config = dict(
    model='masked image model',
    dataset='photos with spoken descriptions (Open Images, Localized Narratives)',
    train_examples=101725,
    image_size=40,
    crop_scale_min=0.7,
    horizontal_flip=False,
    translate=0.06,
    rotation_deg=5,
    method='simmim',
    mask_ratio=0.75,
    loss='l1',
    arch='vit',
    norm='rmsnorm',
    norm_position='pre',
    hidden_act='gelu',
    mlp_ratio=4,
    head_dim=64,
    fused_qkv=False,
    bias='all',
    qk_norm=True,
    layer_scale_init=0.01,
    parallel_block=False,
    inner_norm=False,
    moe='expert_choice',
    drop_path=0.15,
    num_experts=4,
    moe_every=2,
    expert_mlp_ratio=0.5,
    experts_per_token=2,
    shared_expert=False,
    patch_size=[8, 8],
    conv_stem=False,
    layers=8,
    width=384,
    positions='sincos',
    residual_init='none',
    optimizer='muon',
    muon_scale='original',
    learning_rate=0.016,
    momentum=0.95,
    nesterov=True,
    orthogonalizer='polar_express',
    adamw_lr_other_params=0.0024,
    max_grad_norm=3.0,
    gradient_centralization=True,
    ema_decay=0.995,
    max_steps=21500,
    batch_size=384,
    epochs=81.2,
    lr_schedule='cosine',
    final_lr_fraction=0.05,
    warmup_steps=1070,
    weight_decay=0.007,
    adamw_weight_decay_other_params=0.05,
)
Rows from block 5 of a small masked image model, named by matrix and row number. Rows with one number within an expert belong to one neuron, the router's apart. Each number is 500 + 25 x the weight over its row's rms, rounded and kept within 0 to 999. All counts start at 0. Numbers have three digits each.
Before each expert's rows are labels from the 100 images, of 14848, where the router gives the expert most weight on average: "patch colour" is the nearest of a few named colours to the mean colour under the peak. Only what is clearly more common there than usual is listed. The data: photos with spoken descriptions (Open Images, Localized Narratives).
# router: router (model.blocks.5.mlp.router.weight, 4x384, trained with AdamW), inputs 320-383
# up: expert up (model.blocks.5.mlp.up, 4x192x384), inputs 320-383
# down: expert down (model.blocks.5.mlp.down, 4x384x192, transposed), outputs 320-383

# expert 0
patch colour: white
router.0:508455459494412499507508510504511469550499500488509443438501466494491469504490456502481514474482450482446497474529492505494461475454523512508520463487489475500476417460510502460481508508450476
up.0:545493451508498513528517517558496495496495526502493522480510467523471483442540505502498463486466510511496545524462501460490467484482474470494497532497523511458523403509490497546520500529486485
down.0:472519502542521503515508479539463530444520545449503512499537452500463529463509487498468507456535452492468546465523508506492516483448516462432502544508488476488487517519531453520548508467494476
up.1:468520559492508498489488488458505488511452488529496482549528514481490484520504480511493495497514517504502477502475513520407513482506464495474470509508480571526530525431491534516494462533468506
down.1:506456509503537535496519474580467476509478521482495503517529503496534487531497515499457527502485558498526522460524512524469481483477458486491521485517500523471473503520451472492486519503547515
up.2:506495520511481493525507494489517510514450515462490574513507491512526459508476522558476496505537479482449456468448463477505459527538480541501486492493531517459504518528512461502499472525463477
down.2:494475499502446547492484496493487548462581484461520529502565497516484474476514518493485462506534502502505517478472509528532470512480517536454465500553486535518545502545559474512488519490503466
up.3:484494513494478501521470493496487502466506526486508477455529487513541501502511525498503514468457543515508502512482475501499507496502511507497488492483491517485499484475501470469487495524506546
down.3:538462504485513488508503524465536507506502487503529510553481568550472513510479507500461505531485505508476480480502473487560494529514545511526485485484460510465506498547509464486502526469520494
up.4:486468444475499490528499481557548525547524533482480498508476487504524508516487503525461569468476423450564561500521513501459514530467507499473536498501549486483503483493532459452524433566506533
down.4:522445505516494468493481512507524501513494520516540565524545474483494493562496522489508497510497505486565486528512528508473485511510459514455442521521524519530515502499511485500542521538552463
up.5:501514505485531468516520516499514472537450472542490472532504466540498459527493550519513509493534500459535455430457475512467509519515484427498484465488504517536486537481516462500449427531533505
down.5:520540502423518515462509457495543514484510522479493489450472511502490525480457554505507510519503485467517483514532485484488554515539499511456466492480498487479514549508493497452495485487482472
up.6:461501480528502541473511484507504557483524470490477492508534493484490481450472553516493512511505493474494472517435494488507501528499455494448482465528518516498494497452492495469512510455490486
down.6:464541500543543511502491502481506447487452500515469543469449520532465569491474506528549486514482487471515498475546471519505510472473570486570470522505466494486489452502526506498490459498513519
up.7:522526508497516516506529522493481504465522447535479478533513515498461485490461513466484470566482452532507476499500520505497443559501472523512503523483495463514469479472531520551531486511495473
down.7:489478514518536496474521493496536521508542558462452527520516475549478491489473488505459504506489448507519519527441500559512468504529531510531482479503537546472500554538472523467492448503530531
up.8:474499522516488501529479501512495461502480484488515509458523528521494488501509453468502433508518514475471502486434506478495516507460479497523469509517474513505470491477472512486531489498498507
down.8:457486486491485501500448499474494528495494478460502523544506496508461539467508538563466492497535488532529523518517516466522477518577476522402551440514499480523485475494576518495478488531509509
up.9:510493472492492508516465476471545508445459505530494516512537461504493478506486509476517491544486441517434489489528491454484469513422506463474496534525533528514523450483505517549468513488549456
down.9:500517505498471495473507488486519460510518460508486510546499516561480509452505526511512495504500555486479498542574534494507504491531532456538501544539515525527516456474480533503470470519495557
up.10:522494494521503504507483492522503519481492492527460521524499542524488483479527527501481473459478522479472512504488487525490482502515477504485515479499493530517496476460557527534500491490514530
down.10:481485494502481493490544474483491499500517562463471476568536531523542495483513531480541486498503498526507497526459497516527513532501492539526477470514445509525502502548450479528481511538504591
up.11:497501516522462515510518487486503546512535505453519546451457479508503504466512503529493490515485488539471535501508513488550469501481506498516471506484501488499517557504516498479509514488463520
down.11:484516492464478497469503498474505495515536490498467505509544521504454512524471504545495513468510456490511500559516521546509527506516524472456525548567462477462535479485492516479524484491515508
up.12:444496482484519470478481437497492501499505505494539489513518504511475459502504527507479503492512526503468524510508488476526489499476459543449547516551452489512503499459485521464520524510486487
down.12:511536505504524505493507492498510539449463503494494491500496512432527487513501492539466495548503532415489518483506525510479441552451495469559476445499489535514524510484547501470532469498488480
up.13:520534497526494474537497501509493491460519514474477519474546504427503525474528501477466477506473487494515482520484475487483497483481493491533471500498480554515490500487533497484465501488485484
down.13:519462500508490487507495504521512535492499503519505491494457479586472488482510477490525504483520473509540491486477487535510494472530500460447528470518491486512516518495471483473480518487481458
up.14:508514517464490498475485479465503511483509465516501487456474460532481467555471443502476490466507472470532522513484538529510517492475528497467484503565512530480532483505486510463496481468509497
down.14:493539499515536506483533515537489433468503480519502494520546492469525500480489509509510512491496535470491489488542497470493532521508565534508523485505514495505510518489568505489468477445511517
up.15:495509545501503503501478512501459523536515534445514485488480494522495487542489478518544524462482502444543483469490499503552565485523520497474494477512520447549499499451525514496503517516469521
down.15:515556510456497497529463507476538518479473432483468496502556490476481513524532455512499493526515493460443475532485488513496513469489522511528508491531539534432452554513491450523485512539524559
up.16:487535537469482532476521512492508504546470484467535462468481476494557511467481479516503461445503492482519482500507526457520477518470462544487494481487520528533490492494471510497486526463529519
down.16:501453501492534515522434501416525442541513481504482428430435491514438494505514498464483493486478480484436477505489499498504509535481477503487509515456513543492541527549502459461511506457523538
up.17:531491474488493471491496462506503507487515438515504471473543445503502495510480497479526513501470523485444478498504483467487506488530473502508458489516469484527531504521515459535494514515505509
down.17:487537508550451510497529497468512465478447502493463566527505521579462541449516479501449484530492514537457487483509482494484494515544532513493501499534540475489534517487463468551493497491536498
up.18:528476485482481490480526491514522479516515490502461514536525470495453448506492525503528548509507475529486509528497528475509456481480420552494456530466484505484482520514524480492474491501451456
down.18:476502496531447508504511512488523499517521476488468488526555486566531549528503503514480495476505504476519477494523494475539467507546471489474503477528485491482573535505459456462489509512551517
up.19:487522517532508546524500507497501470482488472501492492479516455434508504503462509503511469472506488457469488490495471523532502519504494472535490460479469481511482516494505521522482493504549467
down.19:533502497476520482457483445538550539477512491469540458477526478499497498508519436465500515519485496511470505492499496486514509427499472497463518470479485490545496544504508454537504428475523498
up.20:525506513479517486502493476493478529477517509455515489483501497472470500488540507492508500460512536478566515520505512503457509518533530523516552451516508503551486468538554522508477509541522519
down.20:484511498463520495512487485480534509417512503513495455459522552520530527560530556529519496506475484526522478531508483473487524491513524507493525456452491529549496423521503462462522532455466486
up.21:499542547487526489482499536520512500487487464502498519469502574497443493511498469478459492531502527524499496467491497486482531493488486458522523448504472522474546527471505494491500486466521484
down.21:474509481501422468509458503476454443495436472512492551499493530460502462474508522512507515517497532488497496522472502491475502487461506540551462513473527497553500498511498523463525473486436547
up.22:468517495505534523507448505493522494539436510500495501543520515495473496523504497491531484501495524498541521470440478507535544458486553539476448527554479497529518554469528497489482497479538482
down.22:542499494472474520494479493489499495566487469532537552539468468515498481534570534532500505499490502516447496564512546504501484496514504478474559478490550492487487508523510506529467539564478490
up.23:502505549525529527516508510492468526465486513505452536501494484517496490547500511519477504516481514509463513484532520483441498485505456492460474516526493516528528501470542503490479497437504478
down.23:521456506496505486511505499524514512570506564525471532509555457484542485515485543497533499491521506471487559456495481515480453465461537469473497518512469543478448529503509472494463509509496487
up.24:463489461523562510464487479488507572526446535500493492552552527473499517532500487478466515497503566500470489546491600467477524463506441510522551491447461516485527539502550531469523486494466521
down.24:496553509512494513531491514497454517529494566526450499462474534512526491476508468497444533500501519487531458453499522469503542493542463526511547473526512422484514492478460457504500560475522489
up.25:501537448523532500463553498490532512464456483482516488501474516489484480476530457499514537460542526490538472497474554508519494495482550510493531502497514510508552503503428472524512480493537499
down.25:514501501593494530529495484485498515554520517502531495531519485495546469508516548450440542478506507490501510507549502559518500524510512470515527494512480539527475520507466474479502472536510530
up.26:506509469514533565495471543541546478516527470473465488485485495502491500488491525440536472489467499488431516491488488483534479569497531544536497513458499478496510504484504516497510482509462548
down.26:490472490499492505509445497516470511495498536510511479522535469494522485502484513512513467537459528476541526493545482463460489499516494465458489562499527496509505523536508478488504475500562517
up.27:540455490522553475484461505525493497429461487494557515505525452518515499510526506511492475493510496554518523490490503509534508549533493466486466453486536457512518525519454489488580497522547481
down.27:562490500482455494481467479487485496419534498529520545540431548481530539520471477504522452490483489518529494525453511511473526523482487517503534498498472534496515483490540487543529485497459536
up.28:473526478492505487503518507487476505469487501528507515511504541524533526484510549483493513486475543452478521483484467456491465497446450491507520507435468526512465491490571449539491514508482541
down.28:483478482515485502538458504514455521524503520517505507500531443451458484478512475469487488515490485524510509531478489510471516534514478528494518503528479501514551493509455536505481474495534505
up.29:464514505500517514475482510501509535472552523509501487474496542498475512540531488503532527571517502496542540493507509511531530555510499478476517544527422477486497500446490485510488522517478472
down.29:488491505478512500485507523538476510482521503510542470522486512419564449504488529515538479547531492434482474514477500475515492467503509516493456521514520513539482482454431501509495511482473497

# expert 1
patch colour: black
router.1:520497540506542510464521511490501510433521512500513551522511509497518469499503467512510504518513546511513507489465499491516504497494467471492484534512510495518552540512485484543506457496538509
up.0:494479484491504494491497484496539464481480505493482523500475495481515480520521448482509537485516494525507508504514490495504507495491503487517567521516442534476472489529456474510547498532458504
down.0:493490500497516485538470510511506464485487530486510481496453531532525522516478459483491522537476459486514440530462494509504443497509528509501495524500472490572482523532470523502514530504519522
up.1:466470503458543522519466496495487472505489508510509512465496520476483493526469474500508538491488512473476492477516500534491506470520516467505521513492478509474565484493479548518494524486481529
down.1:512518503473504474489476517485482482513491509511480499468503486487511534500456516486466509520527525505492515504471507481488491539477456539479500511512470490515494473511509517523515485507512465
up.2:482472486486501468482537485518504531507481499468500476483545491479453498495482524547469471483545540473492472492488465516495503509479483524467500528500470515477531527512520507471541493503473524
down.2:497439495476509491468477492518538544551552511482453531517487487503503449480514476496498492495500516534514474480477506489505537448475481509506543469510541499488499498514485485488530535494538512
up.3:540500477536493453525543464504517479558495511478596506453501440496518513473459489537500485455502500470473483513490523516494502558461489524525473477485474428487481493530486494517493503483513528
down.3:472460497487449501488523514491495457549501476484417494582521544507479463473547522484520474544501478477478509510503502500505519480475524469510491490508498533512517514487472512521483524529462517
up.4:467509505498483466510527465515532464513525499519472509482509534447546476511497478496478470473514473542487480480482509543487495519516508469502530476522498525495475491522506495467455500504504461
down.4:490539495478481515519540506505503497427506555519535519510490519508512492492483500519483490513490536469512529463479486480462504493506422428456529559491500419526517527539517465525531542463522493
up.5:491492499518490472482503463504515501516516487518557519484485540508431479516427458504486478508507497524503485488476514502468487540503476427515520516485497493427548508474490489516514479495501493
down.5:509494511477554501515466537511502512485476516508477496459520465464525522523539525454586485470534543514500482515489511512520483477529492522536530462533447584471525484464479504478510532487475492
up.6:514451517457528499500525525459491478515461519489551483489475462490519484507469513526544483520498519504519477458491502528497539527479496529485530495458487515516439487510534500464517484497498493
down.6:514519497530510497487524511484486522501541557483504439481506496494449505487454524491539501495483495542532463521506501555504528523458466512492474480457472470523503480482496498490528511531434539
up.7:498544514496516503551573475512503494521485538501492501452508460447470494518520522494526535453513525486514508488469494523485471568496544505507527515489459477508498517498523547485502543501484437
down.7:501525500545476489523561483526493498476492472491494520496520493533493573483535538501463473511477437477490503477537477487506572454490527479513477528531501511431545459479521493513536502504527446
up.8:536478532492515515532491489464519496466543511509515505466539492422555504507503526511509530509528501490503518494479470450483490515478459482466464465502514518511443499493516510514494497507459523
down.8:524497506496448529523491527446469556496496481498504453508503509476481503446511517552492546493511514517475478528498501484500457483492467475513488503494444507504500478505479506469519520500471515
up.9:468500510514488496525453530492490452496495532500525495480511449490479409530498490498521553458557544481529498528476483492522516494505556530484530472525439534511456496516480511495497486511506506
down.9:516466505485535455546461467518502473498499482485493509526475511497519533432496518520500529506538474493425495442489505486464468469516511488500507527527515489555446518489476519506482517531514490
up.10:516515504494524516537523512485478473481474480484481540515459502549521517495498521518480457467465518480474517477467488485521490497463542493504507512469500517526511523527503484497437487499540513
down.10:512513500499458548518503491480514559468495510476506495533456520463492434482466480583501490545490506498472479488473506496513524455530476497515460483492514503513490469488495527537468471542526540
up.11:467505509476524531526488505498500487495486492472508523517485543497442480518469423496453519492511458511522492513453486495499472476477497503504505487546444550536501553527532522518504532510467503
down.11:482502508504522473498510494497509451459518505479475488535509560491534467458504500434518476513484506478506513511445484535465501528492506526517508446502448474478485530478496531477472483513486541
up.12:505493522536505491502520529490495494467462517499534527520478527521533435491514460504510489483511505489514495512446510465528469501439488510498482466485465460537492488541504496472473508450483476
down.12:509515497519510500507442535530512490507507514499480498489496453464477560508484483491484526535527510481483498531508523518462482501512500497496490497498507512526501466473494476478479513529534458
up.13:469513513513497506495551538464517445464466439490447505491524549534495510517483543571494532544514557515493501511503506523496487488509450512482501494527488513552510478507541509491460480463531501
down.13:481512502527483489537484472478500448573489515482537543487505512459519461498509558476513486494507480496468472425427477541525527518450487493506506529513519499511479498517532498544486481485477509
up.14:480505490512478509513535478479505487504482473495489518505480475552505531573478526551502528535492511521461525520470487553522508546521494506483475502514465486514509509490494452503454481512513467
down.14:521463501531494485485476511506499481519512482563504520544513534532466476487496499521491493526509490512505524489515508530516496493531530459491460475464542520494502464515529482514463485495486518
up.15:492515503500481464529478466524517530514521499487515507576481502520477475478477432483436488488494468531450499466529482515509492497487470474555472474511473516483481476466477502485509469531487519
down.15:503492505537498502548507490473553517508540493489482518446495422521501479449486513540497500501439459501490511519484528446487531492464497492489468518473500498496481469505538479507506509489514434
up.16:486494535458483466507481493509485493524504528518505497474470548491452487512481485477444529518535464502512500490561546499492449539521507474515514479542517453459494488508458501476534530539479474
down.16:463512504521489509479475454495513477521494483494524490469495472511547469511478506507508473451452478465482482448479468529487488524521520508471527514518551495474462498474520460472485531470490488
up.17:488520501489495520464562468441479461546527502481492488451522474468526515523456446503527502494538544498483474467482470481509502530548474532500510455485486479524482458501501468510492483513505492
down.17:495411503495503472478560501479553482536509515508545528489433514497476496498456558468488487485502548490531469493459466518516522439519510486503529520488546509456450530510535525509526489543487518
up.18:528548470485503474483448487488515430531477481513421493485477546541480500533540472496520483534464535483494525508482506501542507521543498497453505473504470501508534545493556499467498534491509525
down.18:497519504457484482497469549522490511471444485505448442503526497524483520539524546474527511483528476497503508570509501478535501525502489513537476500471508497488546522518525475489502513529459484
up.19:516485517513472513519472519502490472512548492505506497458438480496498512518520468513535466513469550458503503563473497485505501513556532487463463557495485503495496488491505526502511518485463478
down.19:481514491509507491521514497465507505531438490515474483520496535521465506505555562504465509516482470497506509550505493510504501499494512486502559474468476519493517515512464518493526489481523504
up.20:488423477505527486469567521502463484476480487489473495471526539529458469495500488522541525498532475511465497489481536472519475483468501516523479447504433485488487501510511457502501483483499491
down.20:548491509475505489517537543509500525439507469483478520444528481494520511496531530493482517524519524546487516481519490495510469551462450486477466511490430463538498500412501462509477535508503451
up.21:482436501482469511519467507523486499516477491466469491479544460514491498496503478531550473540512481482512489490457490497525519520493570512548506479492470475487517517504493492475513494507530424
down.21:513497499526498505495520487526468496545522478509476500504507552506505475517476478495461501484503503494490448527499514510517529433501491488453512506531466490493506502463452487507505492495526515
up.22:504521518493538487496523536493487492494482495478522507465456475469536508498477476536472478525517457487457510488507491496483497491454470526550528508453497523469472494472503483524516520484546460
down.22:516502509566516518488467492478533486539474484535460504478487519500467491529530469467477502446524475479524465483482481461515479472503507491407487467499458496540528511473458520528489465455503520
up.23:514526489504486524510545489483520491496512490481513520505529490517467491501454511512500508533500519532515493504455484527499510513454532505482514490509470482514475486507528479483479530470510463
down.23:462478513508484489556499498489494561464496478461465503492485507590521510505516489502436509450501487473541495490537514473496545496505529499485471544441532479479474468444460441513509561484473504
up.24:490455431500475526591481526475531514568553523557509404470485488518509512500511499470498508470490464500484525538507506525498495515496552511502527485502457508532496459481511520483486496548468473
down.24:494495497533480493490542455503477467471497494461528541451518516492519433516484517490470494476508478532510511478535479493515523537489430519509529518486556493487470483496512514461532497557468516
up.25:466481494536508515464536470488496483514482463506483510442471484466520479564532490517504543505476534466543528501476490491493481543529507495513508499497475468465504484471503514485425512470512499
down.25:474425491477509479524492476486519499513514516480528513520510525555570440504502504469537489440502464519559477509520483507481506491491499537490528469518541485492461464498520467486529509496499527
up.26:462489505445517450493491508532501500521465470501538486506430464496480481520534510478497542485526493487510504514527519536481507516496496526509526505489502499449539493504514535512508515531489524
down.26:494498508535469487480453531500468498488520514522515469505502512498491483496482532526454550528498510518543504514488504534520535550473495454486480509489544465520535525514531447498511444533497587
up.27:494445518539494505510563551464503465527442444481472514497465497512507505524493499527521502473555510457515477482492499462557482497468496558492513457498502551448462490483529488515458474479515469
down.27:516509501536544509502517524494525529527482547517532491536513546516472463479546533541565502506502473519479478507489523503484508478568494508464502463522536529485525530500501515523469522466503507
up.28:468510530432486505492492480489461479485527508533517539460541508443502437522510499489430503553525522476509467399520526500506466463507481530491548490454452508514458530448443484496519498497495405
down.28:484505503503489509502468479499513482484503486538525476498422510555486567550483475495519484486509460522506498491485450495473545543495477526514526510522505558475526481488566493509475569459515432
up.29:537505488489494474524544500516503521491517485463536519483451509509496529507508480507492529494532523508465528461464475506509498463462523463555497488505521538488491507488516508518482451507476500
down.29:479509506511454512502525498479502458511508517545461469515500499481526544488505513486520548512505484486517457497570496474471507530508481509528468541547519475542478485538507468480514526522521505

# expert 2
patch colour: brown
router.2:458480410489410490523492479479512481553468508508490440444496493524482505463497489495480502491487466488477476504520491481475492488484546509519501437492489499513437408459472520450493513516441498
up.0:514505525478487532533534523486473501542523504545497493493521492482469508487539518522489510479497518476495495494462480523520514519495531515491496533517504513531511519491518500522487512496481510
down.0:473493501494510501521531529491540501526452507509528452513488486557543446509482515490463515490558499497488507521518498541484501487525554534472481450501501519445472502528444518487488488524575495
up.1:474529559516539535507496477487478504507517527490488509517532521529490538493495534500481500476527498519502479500470500488527535485537513517490533505543503497500487532541553512462483493523493482
down.1:494501513428400486492492506503512530513499480497485498491481497484470504495464476517543518521500470451495511545537525493503487474518487499483478503462530501486537499501469551489474507500536501
up.2:507493509465499503511505485543460479498490447484490485501508514469488530483493490515486487512504529471436497514449500501483502469470486432490522513485491437497479470555520493499549497531539513
down.2:522518489528475509476465479479579491495484486497506515549535509470438530545486511515503528557484507526491526429541472502535500505497483493476528497505512494550489530423511503468489541467523497
up.3:528507473479511539510507478551478521544487497530482515520508463513498521490499459512468460495516513487482522456465510500469483459501530513488515530486435509467534508553514528485473459552540489
down.3:484448492564520505474536536554516526526469518526503470507520517516509526537518516479530493493507518481477551458447547509505478510515533475516488525513555484486470509512501513465487512556468552
up.4:505512493508499509524502479468484519503467517484535436483489524525496501502453487521507476486548493520486535539518528472539488521480458538462502491488510516501572518553563489523529476473530508
down.4:505515517545526494534552502531472510493494482488512515502527503520493451465499485518490524515456491525501509521523491526509484513484456531472440531505532536519517529519493508514523468464512490
up.5:468510486486493497537496479475510508484498491522480512514532489517484515508523487519512531535520520495534521533487501507466536479516508501483502498525468460471526542507532476511506435485493511
down.5:502484487467525506469468499500497494479485540492505476446476605515495464484476513465470510502515459525540496530500478512417506482535507476508539456506488489556486532500544521496468519491497483
up.6:527530529510471459534478510520529522469496525490502609478557494496496517509522502516445489487525494447559460496482468473526545476473498485475517470478482497489485565453490493491494482474501507
down.6:480515497461516488509540507506456533526482560504489499529464449494507466494484435539564552483503478449487496459483522561517550498457510529464482507517498474478457445526523529516483536491474518
up.7:552499517447498495505510559533509480473480533499506563496502521493472526495496498521490544494486533516496500442467502488441448508497523553485504525512486486471488506502497501508481513514511488
down.7:476466506498486490492458500520507476503560476495511553499500467521479492534491448499523507504493509556444507541534513490479511511526554488532546469529488510479542486503493500489497504497518506
up.8:503507502473486494497504496532477501450561510486490477484493480506489530487454524458479509524490521486503508485466488484508488491499513509484511474509479515512488527515509509489487533482525495
down.8:473519499541513504497483508472516521438483490482495479521505485493492527457522515515523494497495534515526510513541501447516486530489530491520488499503501506471493421462459493494490520497506527
up.9:512474508522460536556515468482502542510512506463498515507513471437517483547523536481467498451511469510463470503492513487501511449520473521481477519534512466474536484488479482491487495438475511
down.9:493480499521558495492514529480527493518502513517444536502528456485494489494543517493502527532526503583497516461507499512511458499445497483541509501475501499482519476394503481544482459519502484
up.10:497457481503493528504485526502507505493499478495533536507481478515492502475504505533501488454504520494511512509521499511524512531486551458457524479500521512511506511468480506501547512531470497
down.10:495509502512529503477509512506529513497502489540505515526510463464485491483543494457531468496546446502478541493475502555471467498497556499534465527515470527521524497516481485502496498479476464
up.11:519511548486484554497535505537468543507469509506450473527467563488524493481546505473460453475469444515516521487529488513487481497495519462526510461482494512463534535445525517501535519509539472
down.11:491470507514464511501510514503494475520516525529498488486499457510537484524540521491497465578469525498510547504498531556522497529519465533509531532539489508500539528466472561500517522481564446
up.12:531548550487512511512541534507515509535502480527546517492541523445486505483471515509508538479497512521527540529466527516489457457463455496463532490551560495540541478519508565539482474537501496
down.12:466496484455488512531501545511471517467493543492507469454470475548522510510496534474464547489487539499528485479500485538461538529465425491490484468487494496529498533507462465489503474452498534
up.13:492472519495500504493507509490492496517507460501524459475505459547525474455514529502510525482515491515477479508484466483479487555512519510461483521519477493517491494487518512498494510470501507
down.13:516513495474543508480497520507490532476487554518481498503504557402490532540495515532483490520497475460497539499546513461526526395526536483549529417515428522498541480505470485513497472527531513
up.14:516494497476489485499525521515502489536480515502552449486473475506495494506487501510516519477524496503511493474499499493499478471496493498522480512515519517511517470485523473475479499466489523
down.14:519476510506545500489480514484530488500504478546418522494577450521517493514489475484431530496505489460513465539521523482512536507465462519507489498484497507508490469470464552526502500524550507
up.15:477497500511499494517480473488494488482511510490499485498513514471522475478539492475524495474486509498501503496500514515478508495518474460504496509492478509521500502495489459496502501485497497
down.15:523500502481490504514458465471468453489442493526507519491534490549485482540492478512421485540489493500469508480518530472498457438505481488475488467495474473443513489477504545475514525494506484
up.16:488497479503491499488516487491541509466495507461516442524515488488486499521478478465489500483532487516445484502473472492485484500539501460500525448513515486511501557437491518563440483540494484
down.16:518486493475528513534527492530488497540471458498476523518505499518516548515499496486485538509482541500511496485490504536466458486509522570472485533508491466505508459522439479456540555524472538
up.17:460414514499504514545537524499464486551431457534482523505552512532528518505486444493500507460480492474525498489525523469533487494522526485477520549477453521489507546531521504490472523468489497
down.17:506456498504462495527516533502480541482478513487493510481547512460602547536485485505472503496521508505511496472445493493501514464472491551498501510473512537454487508492493473520478506485526455
up.18:490513548506521443516496478461446452508532507494506509494485557522508460518499508495464506479481524506490456464465489518465522479511489475494473461502479549496485503521535503502511498510507552
down.18:518495497526499480546551521468496506511453491470459498518464540464531538505485478522495546505541457464458491523476511522500580456489530474485537522507461473493521492549508482529499460493519587
up.19:483507561480518482475495504516474483489522468474489516497519484540518479522481494475495497476491524530498504536508500512520476514500445512458502532517521495456480518471471485488535503515506477
down.19:500500498498471499513496488501532488506547500479530523453473521415437534469509481504507518502520486542490507416484498520498518567501484524568482538499510507522491454517539439502507506529425562
up.20:510490522467516528501554487512490499485475536544531498485566487465498496484545509539492498510513513513506497501450505472478498517488457494506486477524526471493483537540493513502498509494510523
down.20:539530498448544516521481486522478479491508473497467474479448527539553505491461528524552498489466525462515490477524505488516515429538471493531479507488478511527536481461554512510506460511452489
up.21:492506519434502469510520505505501484491490489519454530455547490472453506472532498500460481482501502506488498510522570501512518478459514471530497489416516486508476458485518504439505483511511478
down.21:515488512510536500496552521499539535453486504507518526481525490512528525475485509457497465487455457505459525476456491516508502468526501488459503471490527533529514500493502462499475507451512533
up.22:503529549487535548484547463499478483502520525504484514506480515447476536575523536480499484494511510519522521472494485526527495486496462508469524571518543477483517539549489486471509501488508511
down.22:467453500464498525502519494504456476463504491482479503491479545519488490515515523442531544504511499501481479543548502528521524483541457452552432475494524538523464508514501501492463450516470517
up.23:493540511500504498512516512477516489506509554510478499511499538492496481499524502490534480511506506520493481486410483492510470493479501508460486502515507510518507507490481513496487510499495485
down.23:476475501479506514524473511513494500497500457500525542495501495513524521502481501516443494474544488512482526537585516459497498528511502509551512474507481490478465483499512516490444491513535456
up.24:492465492472506512516473472515529485485439494512486543500534486516515510569491503478532520513515475496517492456522557458522501440512492533521530461507432477522493500520459493526472501472490459
down.24:531498514489513505519451494479507518475494412487525495502484414472487509487511486464553462495447539476479477475530509472539562487503477572465503464466536461476520521494517514534491519450550526
up.25:514494523483452490527499489544474493504515541505486491489511484503448505534524546479516508504501497470534491528478482534503506534494481521493514491492500524486543509492473508553565532476547519
down.25:479516484454499474501502473467494505524573470542465477495478485441458493507489469462483504497487513497489450516509500483462510505535533512480534487523498469493511449506466532509491542489507494
up.26:509478539536509451487524485480472473517475501475478512494481509529492546538530492485491456501487542487431512474528450525478433515466459458476508487466495485513525521518516525476513541522504484
down.26:503503517504466487511482454497481485494520532505482532478499486503524477483486475532482471562525530460486501497487474485559504484457454530521476504465500521469496563493518438523482534493515532
up.27:472493492542493493494528527489459493521516498528494485489533485529517510513475513527507502478488495475462475487470504470458497504497509473498482511546528471454499471486460471420485467543474479
down.27:516511511488501489507504476479532471484485470506486474528440541517466485470493502526484449483473490487515495518507479480510435496514520471510469536476467496502473533481521501509469502503544451
up.28:534534561550489489472504511531505533477505504496524504518490506538501454516501462517515482515494520512510474518477473520491489532484471537485443534467475518473514521481519472531474502521467537
down.28:489481501503549545493412511489502493508506462517512557464504477459500513494469513493491501491510520556475496463526513566519473487529486525515528501485521467533460532508483560459506515511506499
up.29:490425467501495517479485529473529529526471541524484557503505500526481518555522502456488576467539507509527493489483530556491511489501458521424504518487510524509487506563501500573513471530468512
down.29:490486499456461499492556493462479449531507484478449460534517502529444456480503479542485525527525475508485456573490461532470432504472443535515489465490509529523481476436469532503501502519525496